Weights of a small masked image model.
Model: 2.1M parameters, 32-pixel images, norm layernorm, activation gelu, patch size [2, 2], depths [3, 6, 3], widths [48, 96, 192].
Data: trained on stained colorectal tissue patches (NCT-CRC-HE-100K), 45211 training examples.
Rows from block 7 of a small masked image model, named by matrix and row number. Rows with one number belong to one channel. Each number is 128 + 24 x the weight over its row's rms, rounded and kept within 0 to 255. All counts start at 0.
Before each channel's rows are labels from the 100 images, of 14848, where the channel reaches its highest value: "responds to" is what is common among them. Only what is clearly more common there than usual is listed. The data: stained colorectal tissue patches (NCT-CRC-HE-100K). In brackets: how many of the 100.
# convs0: expand pointwise conv (model.blocks.7.convs.0.weight, 384x96x1x1), inputs 0-95
# convs1: depthwise 3x3 conv (model.blocks.7.convs.1.weight, 384x1x3x3, trained with AdamW), a 3x3 kernel
# convs2: project pointwise conv (model.blocks.7.convs.2.weight, 96x384x1x1, transposed), outputs 0-95

responds to: tissue: debris (40)
convs0.383 [ 83 153 140 111 124  92 131 100 163 145 170 118 159 136 103 157  72 120 102 125  90 133 137 122 121 138  74 114  71 132 130 160 141 131 114 160 143 144 127  96 101 137 126 125 114 140 143 142 149  76 153 107  80 114 118 135 114 175 119 165  93 117 137 124 119 118 125 131 130 139 137 141 110  62 136 148  81 115 152 138  77 129 140 109 108 131 132  97 139 107 132 127 126 135 125 157]
convs1.383 [114 108 100 125 112  94 107 118  85]
convs2.383 [164 130 115 122 162 157 124 144 104 104 109 153 180 109 119 154 114 157  97  98  84  97 105 114 135 136 128 119  78 147 144 112 125 113 131 156 127 127 130  91 158 125 151 100 120 137 115 137 122 122 110 100 123 144 134 133 118 152 133 124 166 125 113 135 153 161 158 154 100 134 113  68  90 136 102 153 125  92  98 119  78 117 128  83 136 124 101  91 158 179 133  88 153 126 148 148]

responds to: tissue: tumour epithelium (53); tissue: smooth muscle (37)
convs0.244 [114 115 113 115 150 144 139 135 115 108 175 165 100 134 109 139 111 146 147 157 141 198  96 117  96 113 158 157 101 121 134 135 139 159 110 163 160 142  92 154 124 142 146 100 103 131 118 141 125 129 143 147 117 144 118 159  89 130 147 143 132 121 143 106  87 136 120 141 153 124 108  76 132 144 145 100 143 118  90 132 169  86 101 161 154 123 180 164  92 132  95 170 135 124 146 118]
convs1.244 [ 97  78  97 119 122 116 125 127 150]
convs2.244 [107 159 173 133  95 153 129 123 126 168 131 160 143 107 125 118 165 152 154  95 135 129 120 126 106 173 129 145  72 146 120  82 157 168  87 116  92 129 153 125 120 123 134 160 138 119 135 169 106 141 181 157 129 118 128 122 130 199 172 137 142 125 143 111 107 101 135 122 144 124 141 134 106 133 165 149 155 144  95 171  83 103 123 142 119 132  98 128 116 143 117 134 129 123 103 131]

responds to: tissue: adipose tissue (74)
convs0.153 [114 152  84  90 127 105 152 112 122 104 167 113  68 105 140 151 136 142 158 134 142 152  95  98 137 144 152 121 144 140  96 113  92 110 120 159 124 143 144 140 134 157 105 141 112 133 125 144  78 148 158 118 152  76 132 172 151 138 149  78 137 165 164 128 117 101 124 154 165  89 112 113 153 126 165 128 116 140  98 136  95 105 151  97 134 116 104 136 125 104 150 131 160  99 115 137]
convs1.153 [105 118 157 119 118 181 114 124 150]
convs2.153 [ 95  97 140 126 131 123 160 103 148 133 136 170 154  98 121 132 116 159 131 125 146 155  79  89 120 134 145 131 161  86 114 137 100 134  93 108 168 111 137 118 149 113 122 122 168 101 128 149 124 116 157 100  92 149  91 116 149  94 121 136 101  80 106 156 109 137 136  79 113 130 103 157 150  94 112 162 155 143 147 140 137 116 166 118 145 124 136 136 160 181 121  95  92 147 152 113]

responds to: tissue: mucus (36); tissue: normal colon mucosa (32)
convs0.373 [105 109 123 154  82 102 136 129 130 115 146 119 182 101 104  99 119 140 128 100  80  93 105 157 199 133 120 130  87 122 116 121  90 148 121 123 147 145 124 116 173  71 125 112 141  97 129 151 117 144 137 119  92  97 126 105 148 122 115 114 145  90 142 113 137  99 120 154 133 126 113 109  91 134 139 119 109 156 165 117  82 140 160  92 156 149 106 137 124 147 102 128 133 146 134 165]
convs1.373 [121 173 140 132  84 126 123  98 138]
convs2.373 [ 89 143 135 142  98 112 105 161 114  94 110 143 130 128 147 129 145 161 137 106 105 165 140 159 140 154 157 176 156 161 125 184 118 115  60 116 161 124 104 116 137 114 118 164 123 125 163 139 124 123 115 134 144 154 117 124 128 130 173 108 160  97 123 143  95 154 105 151 158 158 135 138 106 156 117 141 114 155 162 100 118 150  91 132  90 145 150 142 153 125 176 136 104 121  94 129]

responds to: tissue: debris (34)
convs0.54 [ 86 157 152 112  90 144 169 101 218 130 147  94 151 155 131 131 132 113 114 136 106 147 128 142 113 121  96 123 148 130 111 151 120 131 150 170 126 149 100  93 157 150 105 120 134 119  95 140 122 135 118 157 152 139 131 129 119 130 138 112 134 123 162 135 113  84 130  99 127 155 112 136 104 142 109  70 144 150 132  96 120  84 150 165 111 118 167 133  92 131 144 145  86 167 138 127]
convs1.54 [121  99  83  89 125 107 116 118 121]
convs2.54 [149 155 156  97 107 155 143 164 133  87 146 141 143 122 117 140 113 195 123 144 110 109 112 134 107 134 151 129 146 173  81 110 138 162 124 107 114 113  98 116 144 113 101 122 114 141 136 162 122 125 154 125 149  99 122 121 134 138 171 103 119 137 129 110 134 120 163 109  94 128 132 100 130 145 147 104 151 136 103  89 108 126 139 156 102  82 113 126 113 165 169  92  89 141  85  66]

responds to: tissue: debris (34)
convs0.182 [ 92 119 134 138 116 122 113 135 195 163 122 102 127 133 163 127 157 126 138 127  65 118 156 105  87 103  88 148 118 127 125 140 135  84 128 123 149 139 131  91 133 108 116 151 126 121 141 107  99 130 150 102 149 123 126 115 126 161 141 132  74 152 110 114 155 117 128 129 136 118 214 139 103  83 101 122 157 117 136 112 116 130 146  91 131 170 145 144 111 153  84 112 132 122 143 148]
convs1.182 [ 96 123 103 115 117 103 109 109  85]
convs2.182 [197 127 114  95 150 146  76 133  97 115 114 139 124 150 109 120 109 150 121 113 140 122 124 152 134 137 165 113 149 139  92 170 107 152 159 123 129 119 131 102 158 137 133 123 114 113 139  84 154 104  94 125 161 147 129 135 110 137 105 116 137  85 135 161 150 124 116 178 133  96 132  77  80 183 155 131 123 132 122 121 124 133 167 171 106 106 156 139 107 126 102 134  92 135 143 101]

responds to: tissue: smooth muscle (39)
convs0.360 [153 140 122 126 139 128 153 150 137 146 193 170 124 120 142 115 125 105 135 152 142  67 100 108 127 140 169 135 133  86 163 133 114 140 123 115 174 105 107 140 174 134 142 153 131 122 141  64 128 114 158 126  81  92 115 134 144 141 102 120 139 109  96 107 135 135 121 130 142 114 108 140 105 103 156 106 134 109 122 127 152 132 177 107 117 128 102 173 121 135  98 132 123 118  71 169]
convs1.360 [104 119 122 142 187 111 113 139 140]
convs2.360 [154 169 153 148 165 150 109  93 123 109 141 108 131 115 167 120 154 153 114 102 125 154 176 167 100  95 169 142 151 132 143 134 160 103 159 151  99 150 108 105 120  90 136 147 132 128 126 116 124 135 146 121 175 129 137 123 127 140 131 117 101 175 152  99 134 117 105 115 162 152  86 155 126 149 115 165 119 118 157 152 109 170 131  95 124 142 109 127  80 103 127 134 169  86 129 104]

responds to: tissue: smooth muscle (51)
convs0.97 [120 141 122 134 173 154 166 109 128 100 166  90 123 144 183 101 163 111 107 147 161 137 130 132 143 101 134 150  86 129 135 139 129 118 157 125 120 126 147 136 130 114 152 152 131 144  98 158 126 116 148 108 111  94 169 138 121 145 136 145 173  88 154 168  99 165 112 132 113 122 134 128 141 124 136 102 113 102  97 111 168 173  98  95 136 126 133 125 144 152 129 161 192 148  82 136]
convs1.97 [150 151 121 107 109  93 139 172 134]
convs2.97 [160 139  94 132 142  97 182 112 156 136 134 113 131 153 159 171 126 153 162 146 117 186 111 145 123 137 128 134 138 101 143 144 113 122 138 138 141 130 116 131 137 119 148 109 131 141 188 136 140 122 157 138  98 131 167 119 130 160 137 142 173 131 146 104 164 154 142 122 165 104 159 129 138 116 105 166 157 134 106 105 125 149 168 147 137 132 148 175 156 135 141 125 180 178 105 171]

responds to: tissue: lymphocytes (34)
convs0.375 [168 133  88 160 127 139 149 113 150 187 127 152 120 124 143 116 109 130 137 117 125 140 114 126 137 129 131 113 147 116 140 130 130 117  96  90 110 151 142 149 128  89 140 156  85  97 102 126 143 121 155 140 155 121  78 117 155 139 137 142 112 108 104 140  97 124  76 136 167 164 147 113 142 146 175 159  93  89 122 102 165 154 135 118 102  57 145 113 145 127 165 151 102 106 118 133]
convs1.375 [116 112 123 120 194 115 131 119 126]
convs2.375 [139 123 111 105 147  91 101 148 122 112 124 157 133 140 154 132 116 139 147 145 128 117 115 145 108 161 149 114 108 126 140  82  96 119 106 121 165 147 127 184 128  93 174 143 129  93  86 129 143 126 117 128 134 125 111 159 181 148 114 133 106 103 115 111 116 156  99  76 122 142 152 108  99  97 185  80 122 127  90 172 135 135 156  71 111 123 117 141 121 158 141 139 129 156 114 130]

responds to: tissue: tumour epithelium (44); tissue: normal colon mucosa (32)
convs0.347 [134 119 127  93 123  83 109 148 148 122 124 128 137 162 129 161 131 132 114 128 148  86 135 128 113 139 143 106 159 148 134 105 140 159 160 137 114 143 135 122 125  84  65 106  85 133 114 188 127 133 149 112 129 110 145 116 108 119  85 134 123  89 120 147 140 112 170 134 168 163 134 108 140 118 139 175 175 117 125 142 163 104 114 128 116 178 145  96 130  86 124 121 153  83 146 160]
convs1.347 [127 108 161  86  91 137 123 106 129]
convs2.347 [109  88 144 105 139 126 115 148 167 125 164 125 148 147 133 169 139 138 107 146  97 126 162 138 143 120 153 115 153 162 149 115 115 193 130 142 152 153 126 160  97 144 121 117 144 108 140 124 123 134 111 136 129 160 160 125 150 170  76  95 168 112  92 134 137 150 143 161 150 165 119 118 128 132 151 154 131 103  74 147 137 118 108 147 134 168 154 131 128 138 136  87  72 125 164 108]

responds to: tissue: tumour epithelium (49)
convs0.261 [129 145 105  87  78 115 121 134 143  94 118 107 123 121 149 133 111 146 143 105 114 107 172 151 157 135 142 118 129 127 121 116 125 130 145 169 141 143  90 146 133 146 127  94 129 118 175 178  83  99  66 133 149 137 151 115 129 131 157 108 100 167 132  99 124 179 108  91 156 104 132 121 159 110 141  85 116 115 121 146 119 104 126 158 120 146 134 118 100 134 162 100 174  84 130 118]
convs1.261 [ 98 149 116 107 163 135 111 170 130]
convs2.261 [ 97 130  97 125 175 137 122  98 158 143 142 140 131 131 112 152  95 138 121 115 153 150 112 127 133 133 117 138 128 117 148 109 107 136 120 108 140 109 155 105 115 134 116 103 139 144 159 169 182 113 163 169  88 155 118 144 143 142 181 168 107  93  90 148 161  90 104 153 129  64 174 141 103 124 131 132 105 120 115 109  95  96 110 137  93  95 110 131 140 111 106 124 158 105 138 150]

responds to: tissue: lymphocytes (60)
convs0.226 [117  83  69 150  97 114 109 124 108 130 158 120 123 120 157 170 144 150  96  93 159 109 163 145 132 120  98 114 101 141  71 142 141 142 173 147 124  96 166 122 119  80 112 113  99 168 157 110 132 145 145 116 167 110 143 122 146 106 112 177 187 122 122 145 144 126 143 128 142 121 110 106 134 111 151 120  96 139 114 113 150 111  95 107  97 129 160 115 112 147 120 141 132 126  99 133]
convs1.226 [ 95 173 111  94 128 142 128 139 111]
convs2.226 [134 143 130 147  92 111 113 122 103 138 160 132 178 150 125  74 109 116 106 153 127 130 113 119 135 118 120 135 123 150 122 128 169 101 146 155 134 132 115  97 162 125 122 154 153 152  93 147 117 164 148 172 121 104 136 108 160 124 150 111 128 107 118 103 106 113 101 167 140 119 147 125 175 120  97 151  93  79 119 108 157 145 139 128  86  69  84 189 153 118 144 135 149 144 122 128]

responds to: tissue: debris (39)
convs0.159 [112 158 135 126 110 132 116 110 162 109 155 130 158 101 127 116  88 106 118 123  89 119 174 134  94  92 112 128 119 149 138  78 118 133 145 135 137 160 125 135 101 123  84 144 118 125 130 142 161  91 166 149  85  93 141 104 131 169 136 153 116 133 161  86 139 115 128 127 118 128 146 122 105  46 111 148 121 113 170 139  85 140  86 140 107 128 134 100 159 138 141 125 135  93 137 150]
convs1.159 [100  99 112 102 102 100  99 115 117]
convs2.159 [141 148 133  98 157 146 124 151 118 116 118 120 136 140 109 157 144 171  91 113  72 105 107 104 128 112 140 110 109 162 152 103 115 119 170 157 116 134  96 106 132 127 129  97 127 154 129 141 147 102 109 114  88 142 132 117 107 165 135 139 145 138 120 127 143 142 141 137 142 149 137 103  58 145 112 146 109 113  59 108  88 151 117 156 116 142  97 128 169 188 130  88 111 127 148 153]

responds to: tissue: adipose tissue (98)
convs0.288 [107 116 145 111 111 149 110  76 141  82 173 169 111 114 148 157 126 138 140 115 151 200 105 126 122 165 143 116 135 152  99 132 100  99 125 133 168 128 129 123 156 106  98 112 130 108 106  83 105 171 138 132 109 118 108 125 107 110  98  95  98 106 141 124 134 152 166 160 163 138 103 107 111  96 116 142 155 110 132 159 139 160 163 116 133 116 113  95 143 131 133 158 137 135 160  97]
convs1.288 [113 158 131 156 165 155 142 157 139]
convs2.288 [151  80 122 145 160 148 127 150 102  96 127 105 132 116 102 137 154 177 140 151 142 142 110 164 111 135 140 144 131 134 163 125 137  83 144  89 128  95 159 135 100  93 143  89  94 119 122 132 122 138 146 112 150 113 128 152 129 140 154 118  88 104  98 184 104 141 123 144 116  99 108 133 116 107 186 125 166 141 114 116 127 129  81 134 132 149 132 105  98 139  54 140 127 115 106 108]

responds to: tissue: tumour epithelium (33); tissue: normal colon mucosa (26)
convs0.220 [142 129 127 169  98 118 106 162 138 145 132 122  90 111  98 119 104 122 126 122 130  87 157 118 112 173  99 103 109  89 154 160 110 121 108 147 121 139 131 123 125 137 142 123 153 158 148 128 132 102 121 178 154 137 130 107  82 101 131 145 120 118 152 124 154 134  86 118 142 126  89 148 155 109  85  77 112 175 139 137 143 100 180 146 148 158 111  84 103  97 140 128 108  79 129 122]
convs1.220 [136 151 130 163 138 177 124 109 106]
convs2.220 [ 99 128 155 103 117 143 139 145  80  97 116 112 157 165 117  96 185  96 139 129 160 155 141 109 159 120 160 160 136 132 129 174 114 142 120 116 157 124 121 116 124 123 147 152  79  94 166 149 132 121 116 104 105 120 122 118  93 145 119 126 164 107  94 160  93 109 117 159 100 126 138 105 145 163 142 109 127 165 144 120 138 119 114 123 116 108 118 101 199 122  98  87 138 119 141  99]

responds to: tissue: tumour epithelium (53); tissue: smooth muscle (33)
convs0.199 [124 109  97 135 135  96 131 130 158 140 186 153 132 120  93  95 117 148 115 128 123 165 129 152 136 107 141 171 135 162 149 105 112 118 168 149 131 155 139 134 139 117 175  84 113 124 124 152 171 110 141 191 153 119 114 108 115  92 118 128 125 149 161  85 132 104 105 128 130 141 136 118 130 182 135 135 138 152 132 104 155 144 173 143 105 138 125 182 134 134 109 123 165 136 175 144]
convs1.199 [147 155 137 117  94  99 116 106  93]
convs2.199 [124 123 115 112 111 136 149 117 129 171 134 147 124 140 159 115 136 138  88 178  95 148 145 131 142 133 142 158 151 176 132 152 132 108 155  81 111 119 124 106 139  85  83  98 136 139 150 128 109 117 155 130 129  92 107  46 122 118 113 105 117 166  98 121 119 107 110 135 126 109 127 153 115 159 168 155 136 134 124 136 144  94 114 121 150 167 104  72 136 168 172 130 136 125 123 135]

responds to: tissue: adipose tissue (46)
convs0.143 [113 116 106 124 109 144 152 114 145 149 152 101 120 164 138 128 153  83 117 123 141 163 116 132  76 109 129 118 150  88  94 102 151 140  88 141 129 144 105  95 148  89 116 104  61 126 109 116 166 161 136 174  85 141 164 111 137 147 108 102 144 143 112 134 134 140 125 123 128 144  87 135 146 110 122  84  99 117 143 131 130 123 171 124 156 175 142 156 103 109 164 107 106 117 119 148]
convs1.143 [ 96 142 109 115 135 100 106 142  84]
convs2.143 [142 122 138 171 156 130 149 122 135 132 130 115  65 141  92 139 111 186 107 137 100 147  89 108 132 118 147 132  84  86 143 101 156 151 134 126 113  93 124  82 150 135 145 136 104 127 104 190 147 135  96 134 135 120 115  65 147 150  92 157 133 145 142 129 172 115 133 162  97 147 121 187 126 104 137 139 113 148 144 132 116 131 127 117 134 112 116 108 137 151 125 127 111 122 131  86]

responds to: tissue: normal colon mucosa (29)
convs0.129 [153 122 113  95 132 162 122 123 123 119 108 126 127 134 141 116 181 131 142 138 132  75 106 128 144 136 154 117 135 137 147 135 128  75 124 143 133 121  99 168 139 115 146 137 147  80 102 117 142  86 159  93 132 152 148 105 118  88 115  94  73 145 178 104 129  91  87 102 122 106 148 105 139 142 101 117  68 102 153 135 137 152 137 136 145 157 106  76 124 100 102 136 129 123 123 146]
convs1.129 [124 100 141 117  82 129 115 106 164]
convs2.129 [118 117  73 129 146 119 102 126 133  82 138 107  78 136 136  89 161 159 128  90 108  89 153 115 157  96 152 133  98  93 130 144 110 155 138 129 118  95 133 167 142 125 130 148  70 106 151 139 161 147 140 149 143 118 140 126 131 137 137  98 145 124 159 141 117 140 100 148 108 175 154 112 151  87  71 119 105  78 129 129 132 106 147  98 137 142 148 117 150 148  86 117 129 128 141 117]

responds to: tissue: normal colon mucosa (43)
convs0.238 [173 125 151 158 112 117  84 157 141 152 116 117 127 133 127 103 132 102 107 137 146 160 209 142 125 110 153 141  96 118  85 113 146 120 100 145 117 140 152 128 134  90 130 120 124 110  95 153  99 148 137 115 179 117 101  97 106  74 143 130 149 127 115 145 148 117 129 137 140 146 117  70 157 124 144 172 137 123 111 101 155 115 124 158 121 145  85 129 132 116 107  87 154 167 129 120]
convs1.238 [150 115 144 124  95 106 115 113 176]
convs2.238 [140 138 114  70 145 156 141 100 122 106 142  99 123  94 140  92 115 153 126 129 113 161  99 174 104  84 154 125 119 109  65 100 139  96 120  96 132 168 107 104 131 122 129 107 126 114 129 145 122 120 108 105 165 169 110 106 168  75 121  77 173 130 135 141 121 125 130 121 103 171  97 108 146 118 127 152 135 123 103 125 150 111 118 140 181 110 105 121 128 127 129 110 143  98 133 139]

responds to: tissue: normal colon mucosa (41); tissue: smooth muscle (33)
convs0.302 [111 118 111 180 153 105 142 155 151 183 123  93 105 119 134 154 132 106 149 138 115 160  95 160 134 130 141 132  74  82 118 156 133 121 124 180 136 107 135 113 125 158 111 106 174 111 188 135 133 110 124 127 100 134 127 109 182 141 123 123 123 157 135 124 123 146 128 124 169 142 136 154  98 136 129 109 151 126 106 122  86 162 100 107 147 100 148 172  98 104 135 156 119 133 155 133]
convs1.302 [140 151 150 150  90 151 149 159 143]
convs2.302 [161 139 113 134  81 132 166 154 128 161 114 148 112 112 106 128  96 113 126  95 138  91 119 121 128 105 116 132 144 105 159 119 132 139 148 127 118 176 152 161 157 106 127 125 118 119 130 120 142 124 156 136 145 104 104 146 135 130 144 156  37 166 142 124 138 124 117 131 122  83 161  51 121 172 151 127 143 156 150 134 150 154 144 136 109 136 111 161 102 158 104 158 112 136 112 125]

responds to: tissue: debris (30)
convs0.162 [160 129 110 137 163 181  98 119 136  98 156 113 116 165 107 166 148 136 142 120 108 157 157 111 118 125  83 126 124 160 193 167 119  90 135 136 127 109  98 127 119 134 140 140 126 135 145 127 133 182 148 112 155 127 145 120 129  73 106 128 127 112 113 123 159 132 170 131 172 127 174 108 116  91  97 111 140 147 145 139 115  99 109 120 147 187 110 137 105 129 123 108 135 159 152 129]
convs1.162 [108 112 106 103 128 104  93 106  95]
convs2.162 [201 113 110 118 149  83 130 119 109  80 121 177 105 167  90 114  96 122 130 115 136  90 113 148 128 154 184 109 114 160  96 137 136 143 150 101 130 152 126  85 127 164  90  91 126 137 147 129 191 143 121 138 150 129 107 129 111 135 121 132 150 148 148 150 102 133 135 160 107  99 100 140 114 140 112 116 116  99 124 110  88 133 156 129 113 126 145 135 133 130  82 142 115 139 115 115]

responds to: tissue: adipose tissue (48); tissue: lymphocytes (33)
convs0.204 [170 121 119 116 158 119 147  89 123 138 150 124 155 120 149 127 129 160 100 120 101 113 129 113 137 141  98 152 114 135 136 105 148 126 130 142 106 107 159 140 112 104 171 121 198 102 159 159 134 124  98  83 109 121 101 149 115 125 117 103  98 143 133 127  98 133 109 175 153  98 148 123  91 160 114  97  69 151 151 132 110 119 131  87  98 146 140 122 127 116 100 106 148 154 103 184]
convs1.204 [115 134  71 129 130  98 105 134 113]
convs2.204 [105 121 105 104 108 132 116 147 171 133 157 131 149 114  99 140 121 146 107 152 103 138 130 142 164 162 154 173  99 124 127 129 139 148 123 139 123 129 152  95 132 124 166 109 177 119 109 108 139 120  78 106 112 182  94 155 152 153 136  72 120 136 145 124 141 167 120 140 129 127 155 137 132 137 150 138 108 125  99 147 179 149 135 149 138 159  78 169 147 104 120 116  90  75 133 142]

responds to: tissue: adipose tissue (36)
convs0.196 [ 91  56 133 149 143 134 109 158 158 107 140 162 112 177 160 123 114 102 126 136 109 119 119 119 126 150 141 110 133 120 131 125 118  90 136 102 142  98 130 148  98 104 120 169 150 121 135  98 154 137 131 141 153 116 124 104 161 106 146 136 152 119  97 108 130 166 115 101 112 155 125 173  87 165 138 140  97 181 127 135 129 106  88 114 139 120 115 145 173 140 158 154 133  88 136 173]
convs1.196 [116 157 165 102 113 114 138 165 112]
convs2.196 [130 164 153 125 121 157 126 116  97 178 151 109 136 126 113 139 129  98  98 101 167 114 102 165 136 134 134 132 150 122 145 105 108 133 144 114 158 146 157 154 104 120 100 126 114 106  97 188 113 133 117 119 120 147 156 130 141  97 110 160  98 135 147 119 157  90 121 103 137 153 156 143 176 139 144  82 112 132 118 156 187 148 171 125  90  90 109 157 145 119 107 123 118 132 162  89]

responds to: tissue: debris (79)
convs0.154 [ 75 151 150 137 141 139 151 122 144 165 127 115 143 158 141 135 125 137  98 113 117 117 151 137  99  94  97 140 126 147 112 110 138 109 161 119 149 160 105  81 150  78  82 154 130 120 147 133 121 127 149 112 128 119 108 124 132 117 135  75  78 122  88 103 134  97  91 136 116 124 186 107  61 146 128  94 120 100 146 138  93  98 122  94 121 142 150 131 114 135 128 106 124 108  94 141]
convs1.154 [105 104  91 113 123 122  95 110  97]
convs2.154 [176 169 134 120  92 110  90 142  94 101  97 165 124 122 138 107 133 161 134 144 118 144 121 128 151 163 146 117 110 168 143 171 154 162 134 120  93 125 100  92 126 147 126 110 143 149 132 139 161 128 115 141 138 180 123 116  95 156 143 126 174 142 154 186 159 169 112 143 120  94 107 150 111 188 138 118 133 141 137 124 150 155 141 153 112 156 145 116  90 144 119 133 129 140 108 123]

responds to: tissue: tumour epithelium (50); tissue: smooth muscle (37)
convs0.10 [ 89  94 154 137 100 153 156 150 135  93 135 127 109 117 117 138 106 140 147 128 133 173 141 108  99  84 162 134 107 105 130 112  89 153 133 150 110 148 118 157 139 157 148  78 128 134  95 152 134 116 141 123 179 101 145 110 172 134 104 137 109 156 147  63 131 164 133 152 160 132 118 139 144 150 143 137 115 156 115 110 174 135 150 140  81  94 152 142 143 148  97 140 153 117 151 137]
convs1.10 [147 125 132 106  89 132  89  95 118]
convs2.10 [151 159 158 147  90 117 131  96 151 124 148 108  94 135 128 132 176 124 138 108 132 165 147 101 160 100 162 131 126 123 126 142 120  85 130 126  91 104 119 103 121  69 117 106 120 150 133 126  92 103 127 165 131 110 140 105  85 147 174 104 108 152 106 130 115 128 123 154  92 121 106 104 121 169 149  81 109 150 119  98 128 157 140 114  99 113 133  81 112  98 168 102 158 118 148 126]

responds to: tissue: smooth muscle (33); tissue: normal colon mucosa (30)
convs0.99 [121 117 131 109 163 141 108 145 136 135 157  97 142 116 102 138 109 120 113  95 120  71 174 114 133 123  87  66 158 156 118 101 148 165  99 123 120 154 125 150 149 145 150 141  92 135 112 126 100 173  93 104 145 134  99 155 119 121  91  74 114 155 132 140 142 133 127 106 129 110 127 132 122 130 132 160 148 145  97 123 116 127 118 120 113 167 106 133 105  88 150 117  58  97 150 125]
convs1.99 [127 119 134 101 107 181 120 112 156]
convs2.99 [102 157 142 103 126  87 138 143 130 114 119 120 153 135  80 131 136  96 111 140 137  85 126 149 140 166 132 103 130 110 103 118 187 156 108  76  98 162 111 136 133  83 108 148  76 126 108  99 114 126 123 117 145 133 103 121 115 143 107 119  95 107 114 128 109  81  95 138 100 122 116  63 120 144 102 119 104 123 114 128 172 119 139 122 116 114 105 113  80 113 152 165 115 105 107 145]

responds to: tissue: adipose tissue (53)
convs0.148 [147 136 131 125 151 119 125 121 175  98 137 130 137 139 112  89 116 101  85  91  95 142 126 122 128 184 108 143 128 136 111 155 158  86 118 116 102 111 136 150 154 101 133 119 102  99 127 145 122 137 116 117 127 121 150 173 117 148 138 134 160 173 120 147 150  87 130 118 153 156 110 137 163 139  54  99 137 142 136 149 146 113 137 139 139 123 118 121  79 157 121 120 137 194  77 128]
convs1.148 [139 122 106 119 131 105 100 183 119]
convs2.148 [105 113 129  88 120 128 114 158 157 147 115 129 121 140 117 149 139 144 149  89  90 106 134 185 137 117 135 122 145  90 113 120 200 165 105 157 122 123  93 143 115 121 134 150 112 139 122 114 124 160 140 121 131 133 140 125 124 146 110 166 119 166 112 142 122 124 131 174 145 147  88 163 153 134 157 109 132 166 145 120 113  99  86  84 143  83 144 162 127 108 124 123  64 129 104 156]

responds to: tissue: normal colon mucosa (57)
convs0.297 [104 140 178 132 139 147 123 160 157  87  98  94 110 137 138  84  82 146 111  83 114  89 122 122  97 146 137 100 138  96  90 132  71 101 107  99 133  97 158 133 114 143 110  88 135 139  95 142 109 134 123 105 131 119 150 141 105 144 146 100 150  77 127 154 148  70 157 157 135 116 129 131 120 152 147 138 116 129 147 122 138 117 100 144 140 105 151  85 103 132 117 119 131 101 114 154]
convs1.297 [152 137 120 156 109  95 135  88 104]
convs2.297 [122 127 151 165 124 173 112 172 159  66 120 130 154 122 148 138 131 137 142 104 127 144 130 143 106 170 116 151  97 190 154 150 112 157 122 137 125 122 130 100 143 126 149 119 168 133 152 175 174 140 157 126 118 113 144 149 129 186 127 128 160 126 137 149 139 135 144  89 163 126 142 129 144 144 105 143 114 137 159 158 116 131 107 104 160 131 158 153 104 152 135 162 154 126 153 176]

responds to: tissue: tumour epithelium (59)
convs0.212 [129 136 116 135 165 132 133 118  85 140 144  94 103 107  89 140 115 117 142 129 197 160 118 132 109 106 156 144 141 156 147 157 127 151 160 114 111 132 108 112 116 112 146 151 139 145 116 144 130 104 156 146 117 167 138 137 168 135  95 152 112 102 124 146 138 104 170 118 185 150 113  98 135 124 140 131 155  91 111  99 169 103  56 113 134 117 142 165 114 159 139 122 144 139 113  84]
convs1.212 [ 72 117 116  97 116 109 125 143 138]
convs2.212 [124 170 150 118 112 122 114 163 130 141 106 144 102  82 139  94 169 144 127 101 169 104 117 169 133 147 114 156 124 173 173 132 142 154 122 116 118 164 194  67 111 108 127 137 136 155 158 130 129 114 156 132 136 137 118 157  97 152 164 103 111 111 123 115 125 122 107  94 142 125 140  99 111 123 152 142 129 120 108 159 118  92 129 134 134 145 119 159 172 133 159 175 135 112  93 145]

responds to: tissue: adipose tissue (34)
convs0.272 [130  51 158 132  88 164  96 146 122 155 125 149  97 148 155 140 173 120 132 140 129 101 172 140 157 148 114 149 140 145  94  96 138  98 128 118 135 145 142 131  96 133 165 104 122 122 117 135 143 166 129 106  69 117 159 122 130 128 113 106 118 136 105 110 108 138 108 150 135 126  81 130 125 114  99 132 151 129 152 102 149 133 155 150 168 190 140 127 141 102 147 123  86  98 145 127]
convs1.272 [146 145 128 169 161 133 156 160 131]
convs2.272 [152 125 139 162 131 125 109 142 148 106 113 158 137 152 123 106 140 128 144 129 130 130 138  80 101 130 127 122 117 153 135 127  97 154 148  99  84 150 149 117 182 148 138 128 158  96 121 142 163 136  80 113 114 127 178 105  96 140 180 101 156 146  98  98 147 113 126 177 128 142 145 137 130 116 126  81 132 143 142 140 146  83 100 103 149 195 149 120 104  99 128 118  93 102 114 124]